config.yaml
model: "image super-resolution model"
dataset: "photos of arthropod specimens (BIOSCAN-5M)"
train_examples: 48750
image_size: 40
crop_scale_min: 0.5
horizontal_flip: false
task: "super_resolution"
loss: "l1"
scale: 2
arch: "unet"
norm: "instancenorm"
activation: "gelu"
widths: [64, 128, 256, 256]
blocks_per_level: 2
block: "bottleneck"
dropout: 0.1
attention: false
upsampling: "transposed_conv"
init: "kaiming_normal"
residual_init: "zero_last"
optimizer: "adamw"
lr: 0.0041
beta1: 0.8
beta2: 0.999
eps: 1e-06
grad_clip: 1.0
steps: 9600
batch_size: 256
epochs: 50.4
lr_schedule: "cosine"
final_lr_fraction: 0.1
warmup_steps: 1920
weight_decay: 0.0
Rows from block 11, named by matrix and row number. Each number is 200 + 40 x the weight over its row's rms, rounded and kept within 0 to 999. All counts start at 0. After the name is the row's rms in percent of the matrix's.
# convs1: 3x3 conv (model.decb.1.1.convs.1.weight, 64x64x3x3), inputs 40-49, a 3x3 kernel for each
convs1.0,095,231,173,168,107,160,262,256,200,199,281,84,181,221,189,157,215,213,250,266,209,209,237,177,219,181,216,196,141,201,163,227,226,200,218,159,256,149,256,174,199,139,215,141,180,167,197,149,206,252,272,269,127,142,140,217,196,222,246,166,147,158,209,224,182,232,242,224,170,201,235,227,181,224,227,200,198,190,175,199,239,179,128,178,74,172,285,188,183,260,181
convs1.1,091,206,219,228,211,148,273,194,189,210,201,225,211,213,204,159,179,301,168,208,210,203,179,262,202,187,213,191,200,182,210,165,244,219,232,221,195,179,188,213,188,230,168,156,177,207,233,244,227,154,196,257,168,118,132,194,189,201,214,166,125,199,244,220,205,173,196,179,166,151,174,220,178,181,183,200,251,102,308,205,204,249,197,234,197,131,110,127,153,235,166
convs1.2,101,149,205,203,232,193,175,189,197,220,182,273,233,204,122,169,148,143,205,191,221,215,192,63,117,212,237,222,218,223,183,208,214,211,202,264,226,169,118,162,156,245,184,227,191,192,182,186,204,152,139,117,230,209,173,203,217,161,206,186,224,204,175,193,246,197,163,164,243,239,216,238,230,206,187,173,201,126,217,183,201,177,209,279,238,161,250,180,151,172,183
convs1.3,095,197,207,186,186,193,146,184,193,206,199,211,203,172,152,191,199,226,200,179,236,195,181,212,171,206,228,237,234,201,183,234,243,210,219,165,154,187,203,155,234,210,154,229,175,199,207,200,173,237,228,95,148,217,170,220,216,194,199,279,217,204,219,207,199,187,172,215,175,196,218,123,223,237,194,218,183,224,151,212,182,199,152,178,189,260,186,236,247,158,218
convs1.4,108,186,186,268,196,220,187,192,228,182,236,278,181,204,215,214,185,218,147,215,131,237,261,103,176,182,194,236,197,150,207,195,172,251,211,195,229,176,220,189,238,194,223,264,218,210,243,70,240,315,144,209,207,197,206,188,155,180,282,77,160,200,201,190,184,224,195,194,180,193,201,172,173,200,208,195,218,181,259,207,200,92,192,190,250,173,137,231,205,187,204
convs1.5,104,228,198,233,223,228,264,205,183,200,169,178,182,235,219,163,164,222,202,234,163,214,153,277,172,215,231,215,216,256,215,197,211,218,255,192,208,175,242,173,166,134,262,97,251,135,238,123,225,258,272,157,157,81,232,222,206,214,233,162,185,129,179,204,208,168,159,183,174,214,202,164,140,215,230,186,194,150,168,247,180,224,206,153,189,231,285,143,154,212,183
convs1.6,101,247,216,119,253,227,125,238,185,196,237,173,212,160,207,193,201,225,223,219,203,182,223,258,148,195,189,179,161,208,149,171,214,160,218,146,228,181,221,163,207,173,199,170,233,147,181,237,121,248,245,160,191,211,171,174,226,194,208,170,269,187,206,226,145,208,166,213,256,251,106,168,267,180,145,233,171,215,184,174,213,230,175,183,116,191,319,106,173,223,198
convs1.7,099,212,230,135,168,210,216,230,179,251,175,151,219,216,252,191,193,224,192,196,115,200,167,274,235,158,149,250,175,232,190,177,173,157,165,160,180,188,280,227,201,163,176,239,289,251,211,232,167,127,213,205,191,236,246,191,183,207,156,190,195,166,162,196,170,244,182,164,179,192,222,200,219,201,197,218,239,261,180,186,162,154,192,176,173,179,179,184,170,177,153
convs1.8,105,176,188,246,159,176,215,186,161,150,268,247,202,165,256,192,168,232,218,181,171,208,182,68,210,161,167,185,111,209,140,159,177,177,160,240,182,204,172,185,230,261,180,282,78,200,153,122,284,174,163,169,244,172,135,176,116,209,243,154,188,240,199,194,221,203,192,192,158,193,207,251,190,215,196,218,194,193,254,158,204,167,213,166,237,145,331,158,195,203,210
convs1.9,096,228,181,100,192,273,279,174,186,142,237,193,194,180,321,223,198,269,178,211,114,200,183,180,179,206,218,159,212,171,203,209,165,243,196,147,180,145,242,202,169,169,146,211,144,152,208,250,157,195,107,272,178,199,186,159,187,197,165,177,209,189,201,190,132,191,240,196,183,294,199,224,157,174,195,215,221,179,219,239,181,242,178,201,192,144,250,168,188,285,214
convs1.10,099,240,186,189,173,183,263,203,238,218,206,222,212,195,214,190,219,241,238,222,190,202,184,226,243,199,228,205,258,265,205,203,207,217,179,186,197,226,202,214,229,194,175,197,87,183,178,194,182,190,206,225,182,94,108,241,224,157,213,141,134,219,136,214,174,209,218,157,159,74,188,254,184,176,233,157,188,196,209,213,162,262,164,166,187,243,187,266,243,183,146
convs1.11,107,185,210,218,217,199,211,201,223,193,198,227,205,264,143,221,234,193,203,225,202,237,254,208,195,215,203,192,227,216,204,198,210,213,230,211,216,222,190,185,241,174,220,212,205,154,183,98,264,212,124,204,135,228,242,216,211,209,328,175,148,200,194,199,239,196,179,273,198,198,204,168,208,211,249,206,210,188,229,229,165,198,241,246,252,171,180,166,182,130,234
convs1.12,101,235,168,238,314,204,206,175,139,177,171,135,165,193,230,187,192,148,196,226,255,197,249,147,171,158,197,216,207,240,182,252,254,198,221,241,178,189,198,144,93,176,185,218,228,165,204,158,186,170,128,145,170,262,273,212,174,256,228,205,187,232,230,246,229,229,140,220,270,235,86,158,131,168,184,179,123,150,175,213,194,208,231,269,218,219,289,161,153,112,147
convs1.13,100,280,180,184,208,92,271,230,200,145,234,162,203,183,227,197,154,214,192,237,184,186,210,180,177,195,210,164,165,211,226,170,215,225,167,136,201,113,239,178,152,228,259,135,187,183,216,136,236,271,183,242,208,128,206,262,230,219,224,247,139,235,209,184,183,236,208,210,178,173,178,183,225,185,175,201,237,138,216,240,172,243,169,168,224,205,178,200,183,247,176
convs1.14,105,214,208,181,203,187,245,234,185,176,250,199,217,183,213,180,179,275,213,150,179,188,236,162,193,187,163,169,176,169,163,151,204,205,285,191,236,227,178,219,123,131,147,159,159,207,159,156,71,234,180,244,168,141,222,165,186,247,264,158,133,164,226,213,210,211,222,195,195,181,241,186,171,200,194,237,179,177,203,225,158,180,196,181,104,203,279,214,129,213,259
convs1.15,097,269,202,221,255,172,158,209,195,188,281,194,181,189,265,177,212,136,231,234,240,190,297,127,224,188,189,225,142,192,228,153,226,186,161,172,216,184,157,198,138,205,207,244,182,117,200,148,179,225,109,211,196,243,196,198,157,231,150,194,236,222,197,194,182,198,225,209,217,232,194,192,237,207,190,259,172,176,187,182,229,185,244,310,174,180,245,157,154,165,242
convs1.16,104,243,208,164,267,178,205,234,200,172,235,145,203,211,233,160,227,128,134,224,229,196,230,194,221,214,193,181,213,179,161,229,244,247,222,205,153,171,214,177,164,241,192,131,229,245,190,155,202,207,119,328,185,180,204,203,226,211,212,218,121,204,209,199,196,204,202,165,189,137,155,193,230,215,173,226,231,86,213,215,181,243,218,216,201,140,178,130,214,231,86
convs1.17,098,173,194,165,155,186,171,231,191,217,193,108,205,181,312,210,196,145,178,240,163,209,204,199,247,196,125,201,186,217,158,220,252,147,199,167,158,204,221,219,189,197,178,227,278,243,197,240,208,196,191,194,189,265,242,229,201,202,209,258,225,214,199,183,229,181,256,187,196,255,225,192,209,185,154,194,192,276,103,197,231,157,172,127,227,262,190,93,205,217,130
convs1.18,101,207,270,180,187,215,271,180,163,221,206,177,170,162,178,175,248,117,182,209,244,197,248,127,266,187,200,208,178,180,237,212,234,216,236,162,219,211,213,235,145,196,198,218,221,223,190,228,198,282,197,247,107,238,196,142,207,238,259,166,180,187,141,211,175,222,257,204,133,186,255,76,192,220,184,156,182,194,158,267,204,264,209,240,133,219,198,254,176,173,199
convs1.19,104,250,194,246,242,216,208,186,179,204,287,184,188,164,260,230,215,183,220,204,211,164,165,117,231,191,126,166,179,223,200,233,225,184,222,188,209,144,200,227,200,169,284,205,208,177,152,227,199,214,155,222,246,332,280,211,156,168,205,191,137,219,225,199,163,194,138,207,232,209,165,61,154,181,150,179,219,164,202,200,201,209,147,227,177,224,353,224,210,188,188
convs1.20,095,201,219,217,208,201,188,212,281,227,200,183,191,221,155,240,207,115,211,225,175,198,220,136,201,234,223,215,177,207,165,264,169,139,252,155,153,194,158,152,206,224,221,176,255,164,206,183,219,263,183,131,208,358,279,210,192,195,219,270,229,180,196,178,251,224,210,201,186,243,152,124,205,207,230,202,206,222,143,193,218,161,201,190,185,277,224,201,180,187,164
convs1.21,101,191,251,214,182,164,157,224,175,195,232,259,235,178,130,211,224,185,209,167,223,241,186,159,114,230,228,213,203,168,191,201,182,173,204,201,219,195,109,192,181,248,203,208,213,170,149,180,294,125,264,160,177,164,262,153,189,207,156,157,200,177,206,219,161,123,193,181,225,244,186,217,173,180,204,158,195,211,286,172,159,167,173,245,239,157,191,177,236,208,261
convs1.22,105,248,161,215,137,124,302,213,202,227,207,290,226,198,210,181,191,194,198,220,198,225,245,60,206,243,255,209,168,196,170,222,217,241,225,192,206,165,175,138,165,201,175,189,117,202,191,181,198,229,129,281,200,217,171,210,127,178,250,78,129,217,227,163,132,189,178,313,187,202,209,138,177,207,170,165,239,166,201,174,173,214,201,233,177,190,150,206,199,117,200
convs1.23,099,154,192,197,220,199,167,199,168,202,231,232,219,191,135,179,199,111,160,215,261,189,209,135,126,253,237,215,203,238,225,245,261,217,197,238,197,185,122,235,242,243,246,260,257,233,209,201,187,226,166,181,248,268,266,205,190,218,241,249,198,205,171,169,193,118,158,247,252,229,202,195,172,195,222,205,182,199,199,186,194,186,228,329,243,175,140,162,230,203,204
convs1.24,103,218,291,138,197,262,125,200,198,186,164,250,218,154,154,211,216,200,183,229,235,165,295,198,153,212,204,197,208,169,172,214,159,138,237,130,192,196,174,206,244,234,191,206,263,209,275,165,213,222,167,177,184,161,288,236,216,187,185,127,276,206,265,214,189,139,222,178,198,275,173,174,253,188,154,188,124,234,93,148,220,173,183,238,192,239,188,199,202,169,222
convs1.25,098,219,206,212,179,157,262,176,226,229,235,178,167,207,123,192,258,237,194,179,164,207,296,204,167,217,194,186,178,223,189,256,239,205,213,190,181,193,260,178,235,212,212,205,194,201,224,113,158,346,206,200,203,188,214,201,192,201,290,205,198,213,211,206,159,162,163,257,195,210,166,123,184,252,174,237,188,215,196,177,141,215,144,128,177,219,267,221,215,144,164
convs1.26,103,220,201,183,212,228,237,225,161,162,238,210,199,204,60,158,210,178,149,218,218,200,180,201,178,231,201,191,188,206,216,209,268,219,212,229,199,163,126,191,161,243,204,211,233,219,199,189,147,163,195,294,186,164,213,178,237,227,216,199,207,186,197,236,106,201,231,268,222,229,178,229,113,179,180,179,213,147,279,177,245,231,224,204,205,156,287,160,234,196,195
convs1.27,100,147,120,187,167,175,309,211,211,205,93,164,189,227,203,213,193,241,186,160,171,206,182,301,203,244,199,191,192,210,213,162,210,181,171,200,161,193,237,181,280,199,203,146,204,219,211,113,237,218,268,192,167,161,122,195,170,180,247,140,189,165,239,226,191,231,211,200,203,186,217,195,201,189,210,220,204,213,156,209,134,214,186,207,148,200,237,155,208,246,247
convs1.28,096,233,238,144,248,119,182,148,253,158,203,210,202,292,189,234,223,180,205,176,185,205,256,191,232,255,337,242,248,186,156,226,229,227,259,226,160,215,174,205,161,258,198,259,127,227,203,191,206,283,133,271,221,286,218,166,236,177,259,200,110,219,202,160,197,184,216,209,176,166,171,200,222,211,183,218,167,234,218,172,183,240,256,194,167,136,202,235,169,174,224
convs1.29,100,212,195,172,170,213,275,207,205,159,245,174,182,190,193,214,202,202,201,213,190,208,209,157,256,203,215,168,200,209,214,194,142,222,204,163,183,181,139,199,113,238,209,207,171,173,166,200,175,155,189,285,195,188,157,158,171,243,249,117,238,215,230,216,156,246,231,235,220,237,235,267,180,187,181,218,193,171,189,213,147,177,235,207,175,128,247,209,163,241,161
convs1.30,099,203,174,212,202,43,243,170,164,215,248,165,155,270,170,252,209,329,242,178,213,205,161,185,224,267,199,180,199,197,211,128,190,167,239,175,179,214,210,188,186,189,226,128,142,184,117,208,216,96,191,246,223,64,112,216,200,175,176,203,207,204,175,235,221,207,197,161,244,199,185,261,235,219,172,232,233,191,163,225,203,198,148,208,153,255,321,245,230,335,177
convs1.31,105,207,237,158,269,78,212,193,192,230,205,228,200,205,238,185,158,224,209,187,272,182,172,224,258,175,186,146,189,201,171,159,165,178,172,211,181,212,196,257,113,260,209,225,205,194,183,275,123,146,241,227,203,132,213,175,171,240,106,203,221,157,151,208,217,203,243,137,211,182,212,165,218,174,188,196,195,205,184,224,156,181,228,232,180,200,236,238,193,158,198
convs1.32,101,182,229,232,187,198,204,160,195,219,195,214,193,276,156,236,222,217,170,209,161,223,162,175,271,156,185,218,219,186,169,103,254,152,200,193,177,223,184,169,114,196,203,162,178,175,166,261,137,154,230,289,151,178,215,201,216,171,279,124,152,193,193,195,180,181,239,189,145,212,188,151,218,204,214,196,207,191,215,193,232,209,169,175,245,127,162,133,186,202,141
convs1.33,095,226,246,230,187,158,170,173,236,222,223,221,188,198,141,190,167,302,191,191,212,245,150,214,214,188,192,164,194,159,182,189,251,195,225,180,198,178,210,219,211,223,221,149,156,184,159,196,207,174,230,211,220,183,253,208,192,203,183,198,173,157,178,195,226,251,229,169,209,169,197,235,166,155,177,196,195,195,221,249,216,257,199,172,231,178,297,167,229,192,175
convs1.34,093,188,218,153,201,161,125,158,203,146,229,174,232,214,236,198,201,134,234,202,238,171,219,133,245,213,135,157,235,184,226,275,242,199,171,156,193,176,166,198,210,259,164,187,155,151,223,148,162,247,139,221,248,259,197,212,191,191,212,225,202,183,178,177,240,224,225,232,148,246,194,238,269,204,216,183,175,260,132,212,181,230,181,104,162,220,393,250,190,196,183
convs1.35,096,188,211,226,264,106,172,170,160,255,191,243,185,251,179,189,145,174,190,178,198,205,153,276,157,150,200,175,204,160,224,198,160,177,158,177,230,209,189,204,178,165,255,192,278,191,206,223,179,158,279,80,202,303,219,217,193,177,140,233,257,164,174,199,222,218,206,114,253,237,171,143,240,205,194,169,178,188,209,244,136,223,211,230,204,231,277,183,219,194,262
convs1.36,104,195,168,199,235,165,192,155,263,206,228,291,213,219,172,197,207,188,211,229,240,219,152,135,139,177,199,263,206,246,175,175,188,130,212,195,197,160,111,173,184,186,182,115,188,193,196,131,203,189,232,41,168,221,218,218,233,167,126,224,249,217,167,178,232,175,197,206,217,212,145,164,252,211,224,186,214,176,199,200,209,200,186,218,222,187,236,152,193,115,200
convs1.37,100,192,202,194,224,170,133,214,240,237,186,173,182,160,220,128,210,183,196,194,205,237,247,175,183,221,257,205,161,201,204,155,168,181,222,222,185,206,221,222,213,143,143,238,170,225,217,180,212,171,315,168,254,224,171,183,153,198,193,174,230,232,204,142,198,188,174,195,198,105,172,245,241,189,200,207,201,234,189,194,211,279,192,156,229,170,164,141,222,213,233
convs1.38,093,184,223,237,199,190,286,211,275,196,240,247,188,217,195,198,203,216,213,172,275,155,148,176,227,241,221,211,165,239,184,182,188,205,238,244,202,151,152,214,145,210,246,201,229,189,109,204,178,69,217,178,239,168,214,183,200,196,171,216,225,225,183,192,114,175,196,212,272,211,196,158,214,174,193,173,194,207,183,208,131,207,174,256,185,190,235,247,192,206,197
convs1.39,099,250,211,211,218,126,268,203,224,198,218,191,187,198,112,222,198,202,223,241,228,207,188,288,219,200,200,174,202,212,214,242,252,176,239,219,229,210,226,192,231,137,238,197,129,251,215,133,212,205,328,223,218,115,175,227,226,174,208,224,204,218,218,227,183,197,186,200,172,177,190,237,206,191,219,216,130,223,137,214,237,202,159,99,170,217,341,285,199,235,187
convs1.40,092,212,237,178,233,137,158,199,185,213,198,211,213,200,134,232,214,136,239,225,209,201,195,240,174,195,214,218,195,220,182,206,179,208,152,198,210,178,205,175,209,175,208,198,169,152,210,192,202,204,221,140,218,290,256,191,200,191,183,245,199,205,186,188,206,214,214,209,207,272,228,151,230,205,221,226,136,276,109,172,217,223,207,223,190,229,319,228,190,209,217
convs1.41,101,247,265,260,205,229,235,201,245,201,245,200,187,193,181,182,149,245,186,195,213,217,149,288,203,203,214,202,162,205,187,169,243,154,216,198,167,138,207,155,138,201,177,247,196,175,149,188,257,111,246,225,270,137,142,173,148,207,89,198,235,190,224,201,143,206,213,153,206,177,186,227,213,148,168,189,215,188,202,216,194,161,128,211,194,210,268,214,205,197,133
convs1.42,098,224,222,184,195,185,211,156,147,175,237,238,187,167,200,187,157,199,165,199,230,180,225,274,200,188,182,104,215,203,250,183,244,246,202,162,191,236,160,226,200,225,202,168,231,139,205,248,167,151,219,226,225,249,244,215,201,195,150,186,222,196,235,209,229,171,184,184,199,241,167,208,218,207,185,205,174,208,222,208,192,204,216,217,211,158,159,110,204,268,247
convs1.43,097,192,215,193,236,95,230,211,200,188,170,228,178,204,227,234,255,234,214,151,210,172,181,179,279,204,227,173,220,209,195,141,198,220,230,204,206,237,169,267,153,249,180,169,268,209,208,233,150,136,263,245,219,172,177,176,178,140,166,169,234,196,158,191,205,163,227,128,251,166,183,192,171,206,200,205,205,201,227,224,160,231,229,147,137,162,343,255,188,201,189
convs1.44,100,210,290,235,187,149,276,232,237,160,234,193,189,250,131,227,184,279,152,210,194,191,213,189,277,197,183,194,192,212,182,133,161,219,178,107,188,194,188,190,186,198,200,204,187,223,185,199,186,205,193,286,149,161,199,198,167,179,238,122,122,221,193,219,206,212,272,177,187,131,227,266,152,197,201,186,218,170,289,145,177,233,204,212,193,147,252,223,232,250,136
convs1.45,101,218,207,206,215,210,197,195,207,201,180,202,175,208,179,179,191,218,169,213,182,210,214,171,186,186,179,240,214,177,174,244,100,147,215,139,189,236,192,194,194,187,174,222,199,171,218,137,161,218,131,120,235,173,198,182,202,158,143,227,255,174,209,185,193,201,202,195,227,259,200,231,198,210,234,164,112,260,62,198,228,147,234,164,191,265,80,192,257,181,245
convs1.46,100,234,250,195,156,235,123,193,190,167,183,242,175,185,260,226,180,57,166,206,220,187,219,196,265,161,183,201,221,214,185,205,231,188,119,142,153,217,176,205,186,149,201,209,254,179,210,189,188,187,198,209,224,385,183,203,184,215,178,198,203,206,176,216,212,202,211,158,203,186,219,145,191,213,238,210,193,181,182,201,245,214,175,154,196,98,86,197,136,193,248
convs1.47,100,186,217,242,212,89,253,203,175,231,224,214,158,207,217,142,199,195,184,212,231,226,211,323,199,217,172,220,183,216,174,210,215,185,164,238,147,182,194,196,196,228,203,212,163,191,180,160,213,145,215,129,191,184,256,241,185,266,161,238,257,221,215,206,206,183,157,227,229,240,184,193,193,179,179,176,237,202,203,188,195,205,198,256,169,199,268,177,179,227,245
convs1.48,107,177,180,189,182,263,240,204,202,199,190,197,171,230,345,202,168,193,221,207,187,204,210,110,230,233,233,227,228,204,195,194,169,280,225,253,204,213,199,229,255,68,196,269,172,231,200,199,196,275,152,242,231,120,181,224,215,224,267,101,98,218,158,151,202,189,209,206,30,155,244,292,158,214,203,183,231,140,227,209,158,163,186,150,170,213,199,282,185,215,209
convs1.49,099,264,212,219,193,201,221,165,220,213,275,243,183,236,172,209,200,275,193,217,189,210,268,267,105,196,250,198,191,188,209,189,174,159,240,207,197,189,240,249,202,156,210,174,201,153,129,146,199,86,182,192,153,103,184,199,188,212,191,173,229,219,214,205,150,205,195,157,252,162,153,160,171,205,157,207,217,199,215,197,142,223,175,208,151,193,222,187,187,149,154
convs1.50,107,194,199,93,214,202,245,185,175,225,220,148,155,215,269,211,175,202,157,219,150,157,206,173,172,194,295,218,248,210,238,217,173,213,169,169,178,220,206,233,245,212,185,214,241,223,173,238,137,276,237,261,156,267,222,175,178,181,211,194,204,180,202,210,208,185,210,186,155,241,212,138,202,199,210,202,228,244,125,189,119,245,257,173,119,234,240,227,220,187,175
convs1.51,102,170,219,199,204,225,199,194,214,180,166,244,211,239,221,189,255,242,233,147,227,195,166,238,227,149,150,173,149,229,222,149,209,161,180,150,201,185,195,265,219,215,180,100,227,187,207,252,96,239,260,162,131,143,133,193,246,176,177,253,201,209,201,214,221,187,225,203,231,219,239,174,234,192,188,223,179,215,167,214,168,169,250,181,178,227,332,172,118,239,208
convs1.52,089,209,287,187,191,125,176,199,259,215,250,252,191,210,132,170,235,269,199,215,185,192,198,294,194,187,192,202,210,186,213,222,223,243,235,197,180,199,216,151,223,145,204,196,181,207,236,170,233,230,280,199,171,118,201,204,188,192,185,212,220,220,246,159,226,159,198,213,142,176,206,189,214,213,234,276,170,232,183,186,208,209,230,259,263,245,322,236,224,176,217
convs1.53,100,208,146,221,196,204,225,196,225,206,205,158,176,178,232,166,144,190,182,218,149,206,221,233,193,220,228,212,219,266,223,256,210,202,204,272,199,185,274,177,280,227,277,219,201,239,226,187,303,224,227,232,219,196,149,267,237,180,246,211,193,265,197,203,139,199,135,201,161,215,200,228,218,171,185,200,241,277,208,184,164,231,157,101,200,282,276,290,201,260,192
convs1.54,096,206,213,219,249,126,228,207,230,183,184,158,196,186,210,155,204,216,186,210,217,235,206,289,220,244,268,201,214,194,197,146,176,160,189,171,180,174,161,131,153,168,190,203,183,200,154,189,255,176,231,148,229,177,178,204,197,238,130,208,247,204,197,172,228,237,160,66,203,176,245,302,262,181,188,181,177,199,158,173,165,130,237,214,160,219,275,193,208,314,247
convs1.55,099,201,169,163,241,278,139,161,201,226,114,197,210,218,208,204,194,131,187,215,218,226,194,212,237,207,250,249,230,223,186,232,252,241,185,247,220,213,136,188,199,166,172,164,234,210,215,243,189,208,120,159,222,224,194,204,233,231,261,263,243,209,182,247,199,143,218,181,136,277,206,221,247,217,197,186,250,194,190,213,231,211,204,167,229,224,189,207,213,218,139
convs1.56,109,194,200,196,154,209,152,212,221,213,224,244,201,207,218,213,213,206,219,208,145,196,222,38,194,196,146,197,206,150,171,259,128,222,195,200,210,179,189,177,220,74,197,232,187,190,225,68,205,268,142,180,176,200,161,207,121,140,254,124,135,191,144,159,214,209,191,223,172,184,141,196,222,209,194,217,192,149,178,184,217,180,173,185,186,174,192,211,202,148,202
convs1.57,104,191,190,193,249,182,183,158,175,177,187,201,191,206,155,227,224,210,201,207,198,235,205,254,138,200,99,142,226,210,228,253,228,176,206,209,210,208,204,147,234,209,229,248,220,181,217,214,205,282,204,65,177,95,123,213,205,214,262,143,204,212,226,193,202,199,174,269,240,203,153,153,242,176,243,264,234,169,223,180,227,196,187,202,223,144,312,233,174,162,193
convs1.58,097,236,222,199,227,157,160,194,196,225,237,213,187,214,258,208,188,215,223,200,210,215,264,243,236,236,154,107,163,198,159,164,190,132,182,124,179,195,183,170,176,208,160,146,182,118,198,203,169,151,224,230,246,293,259,199,194,204,195,197,262,217,215,204,227,196,238,210,209,300,140,126,238,207,199,211,175,240,134,231,156,230,191,223,214,220,250,181,170,195,235
convs1.59,103,240,237,207,259,341,0,226,229,150,223,145,189,161,151,266,168,200,200,214,232,248,258,273,191,228,216,155,211,217,227,156,141,137,190,183,161,163,168,177,161,107,224,187,189,242,207,168,306,215,275,134,220,149,154,174,195,215,114,201,251,203,208,135,193,192,250,165,73,285,168,209,255,228,173,176,203,197,168,169,184,191,153,181,221,201,304,210,211,204,190
convs1.60,096,260,177,218,140,240,254,254,229,205,210,245,214,213,164,217,196,175,187,207,182,140,235,133,207,226,218,184,160,181,208,267,218,238,176,167,179,159,169,241,241,186,159,210,217,205,222,224,178,274,136,260,175,255,221,215,204,193,282,173,38,185,149,195,122,194,195,235,240,147,203,162,117,210,226,188,210,199,284,206,204,205,223,254,190,251,144,214,230,235,231
convs1.61,099,229,130,138,241,183,264,210,217,159,176,181,150,215,120,177,197,213,193,230,164,169,186,252,166,236,187,201,221,170,208,132,109,185,238,195,185,251,242,227,183,212,190,195,200,256,243,115,202,142,262,302,241,128,148,218,204,213,231,242,284,215,216,206,183,184,206,165,174,209,175,194,247,195,189,157,144,209,166,180,209,153,195,148,116,233,238,254,221,305,192
convs1.62,103,179,207,180,231,143,168,193,231,173,211,197,212,267,231,217,154,228,218,165,215,189,169,236,195,249,215,175,163,214,195,91,193,156,158,151,189,215,167,218,67,221,184,156,233,182,127,250,229,43,253,165,187,195,212,214,186,194,56,170,223,169,222,228,240,154,227,94,208,204,222,194,222,221,190,183,207,186,199,212,192,188,198,151,198,228,295,160,261,260,182
convs1.63,098,221,236,116,198,204,206,190,218,191,216,183,224,257,188,225,205,179,204,146,162,149,240,243,118,247,211,144,221,152,186,166,188,163,181,164,202,225,203,218,158,131,184,170,246,176,174,184,123,194,282,125,188,177,173,191,222,178,155,148,230,199,183,245,187,175,248,214,218,245,186,156,264,197,188,196,187,189,138,187,193,154,188,161,180,201,256,154,240,184,234