A small image super-resolution model, trained from scratch: 3.16M parameters, 9600 steps.
Rows from block 5 of a small image super-resolution model, named by matrix and row number. Rows with one number belong to one channel. Each number is 128 + 32 x the weight over its row's rms, rounded and kept within 0 to 255. All counts start at 0.
After each channel's rows are labels from the 100 images, of 14848, where the channel reaches its highest value: "peak at" is the part of the image that holds the peak; "responds to" is what is common among them. Only what is clearly more common there than usual is listed. The data: photos of arthropod specimens (BIOSCAN-5M). In brackets: how many of the 100.
# convs1: 3x3 conv (model.enc.2.1.convs.1.weight, 128x128x3x3, each kernel summed), inputs 0-63
# convs2: expand pointwise conv (model.enc.2.1.convs.2.weight, 256x128x1x1, transposed), outputs 0-85

convs1.3 [117 134 162  79 134 119 134 159  90 100 147 156 126 135 149 141 109 188  75 106 187 132 160  95 115 126 114 110 121 146  98 151 126 107 108 146 143  69 108 102  62 162 148 161 152 118 163 127 134 143  68 151 108 147 132  64 176  96 140  87  95  69 106 118]
convs2.3 [136 146 107 117 120 164 128 145 156 149 118 112  87 118 115  80 105 161  98  58 137  88 130 156 155 133 123 131 132 129 121 166  99  67  64  99 111  96 112 149  99  91  74  85 121 114 149  75 117 109 121 146  93 108 166 144  99 137 161 148 149 119 129 129 101 147 120 165  84 134 106 137 176 141 115 150 149 164 158 102 128 131 114 123 168 112]
peak at: centre (49)
responds to: order Hymenoptera (43)

convs1.45 [ 97 123 131  97 162  71 116 125  65  96 133 115 111 148 106  97  52 189  90 179 120 105 126 104 115  71  60  98 102 157 136 119 160 122  95 141  86 111  73 106 123 162  61  92 106 145 137  63 167 159 170 119  98 106 169 101 109 113 149  91  70  90 111 140]
convs2.45 [136 134 142 145 127 119 144 180  97 126 103 109 157 176 187  80  80 113 131 120 151 134  99 110 143 104 139 138 208 153 118 152 115  89 178  58  94 123 137 107 230  60  59 136  97 150 127 136 149 107 164 122 158 151 100 139 101  87  90 139 118 149 120  90 149 115 139  72 133  96 135 109 143 139 119  98 213 111 128 143 103 147 127 128  80 180]
peak at: centre (39)
responds to: order Hymenoptera (54)

convs1.102 [136 201 179  91 133  73 149  97  68 153 135 134 141 139 127 148  60 168 192 115 148 113 214 127 184  91  90 142  97  96 124 129 140 171 151 118 158 133 111 124 107 114 103  88  98  87 208 103 119 152 167 144 141 173 121  97 132 155 149  86  44 160 115 170]
convs2.102 [136 188  90  85  95  84 121 144 156 148  87 114 123 105 121 114 115 126  98 115 124 101 143 147 185 120 151 113 137 149  99  93  98 101  87  48  86  74 128 115 101  66  54 106 165  79 203 146 126  93 131 110 121 113 156 127 110 144 193 120 150 102 134 106 129 139 128 141  77 174 150 134 130 161 126 137 171 120  92 122 179 139 142 152 177 154]
peak at: centre (44)
responds to: order Hymenoptera (42)

convs1.126 [135 158 137 144 107 134 110  76 138 127 127 139 142 124 112 218 159 133 138 179 167 179 155 216 130 126  97 235 120  85 121 174  83 164  83 106 136 133  98 136 171 114 130 134 145 131 114 121 126 110 101 145 109  96 120  97 138 185  87 150 107 147 100 150]
convs2.126 [ 83  81 165 115 172 145 115  95 135 161 162 143  64 137  83 162  79  84  75 121  76  60  99  78 125 198 124 112  83 120 144 102  71 163 180 170 141 142  95 102 139 156 171 117 132 116 125 114  74 121 150  94 140 110  54  88 110 142 160 143  90 130  70 161 164  78  94  92 147 186  96 131 137 118 108 117 144 139  84 125 136 173 134 164  67 128]
peak at: top left (100)
responds to: order Hymenoptera (41)

convs1.25 [155 183 158 111 127 152 158 118 123 149 138 134 145 130 117 161 131 140 146 125 189 199 131 125 107 140 121 181 115 150 131 130  99  82 100 113 136 153  92 138 139 110  89 101 132 105 169 158 236  90 163 101 123  98 141 111 101 118 112 137 138 125 116 154]
convs2.25 [107 148 103 124 147 104  81 190 173 149 119 130  85 203 139 175  91  75  92 100 106 114  76  90 126 169 129  93  95  85 111  85  79 132 184 108  84 128 100 129 113 102  99 128 140 165 109 147 116 104 116 108 134 153 114 131  81 140 183 107 177 128 106 173 124 153 110  91 122 160 135 160 124 158  89  93 135 144 161 132 184 144 125 111  91 141]
peak at: top left (100)
responds to: class Arachnida (26)

convs1.117 [108 138 122  97  80 149 132 161 117 124  61 128 114 130 177  85 131 215 152 147 166 113  74 121 142  57  64 144 148 137  92 149 121 151  93 105 146 112 134 133  58 137  86 102 118 152 144 118  60 117 168 146 126 117 164 165  81 111  91  58  90  74 171 110]
convs2.117 [143 140 119 114 151 128  75 132 171 119 143 153 173 124 161 132 107 134 122 102 115 101 109  98  82 142 126 119 131 128 119 180  65 125  81 112 115 110 101 136 100  87  87 137 132 165 180 120 121 131 134  83 129 128  97  97 134 148 182 162 150 127 108 110 147 125 174 169  83 134 113 159 136  98  64 184 161 185 154 136 174 106  89 166 150 110]
peak at: centre (50)
responds to: order Hymenoptera (41)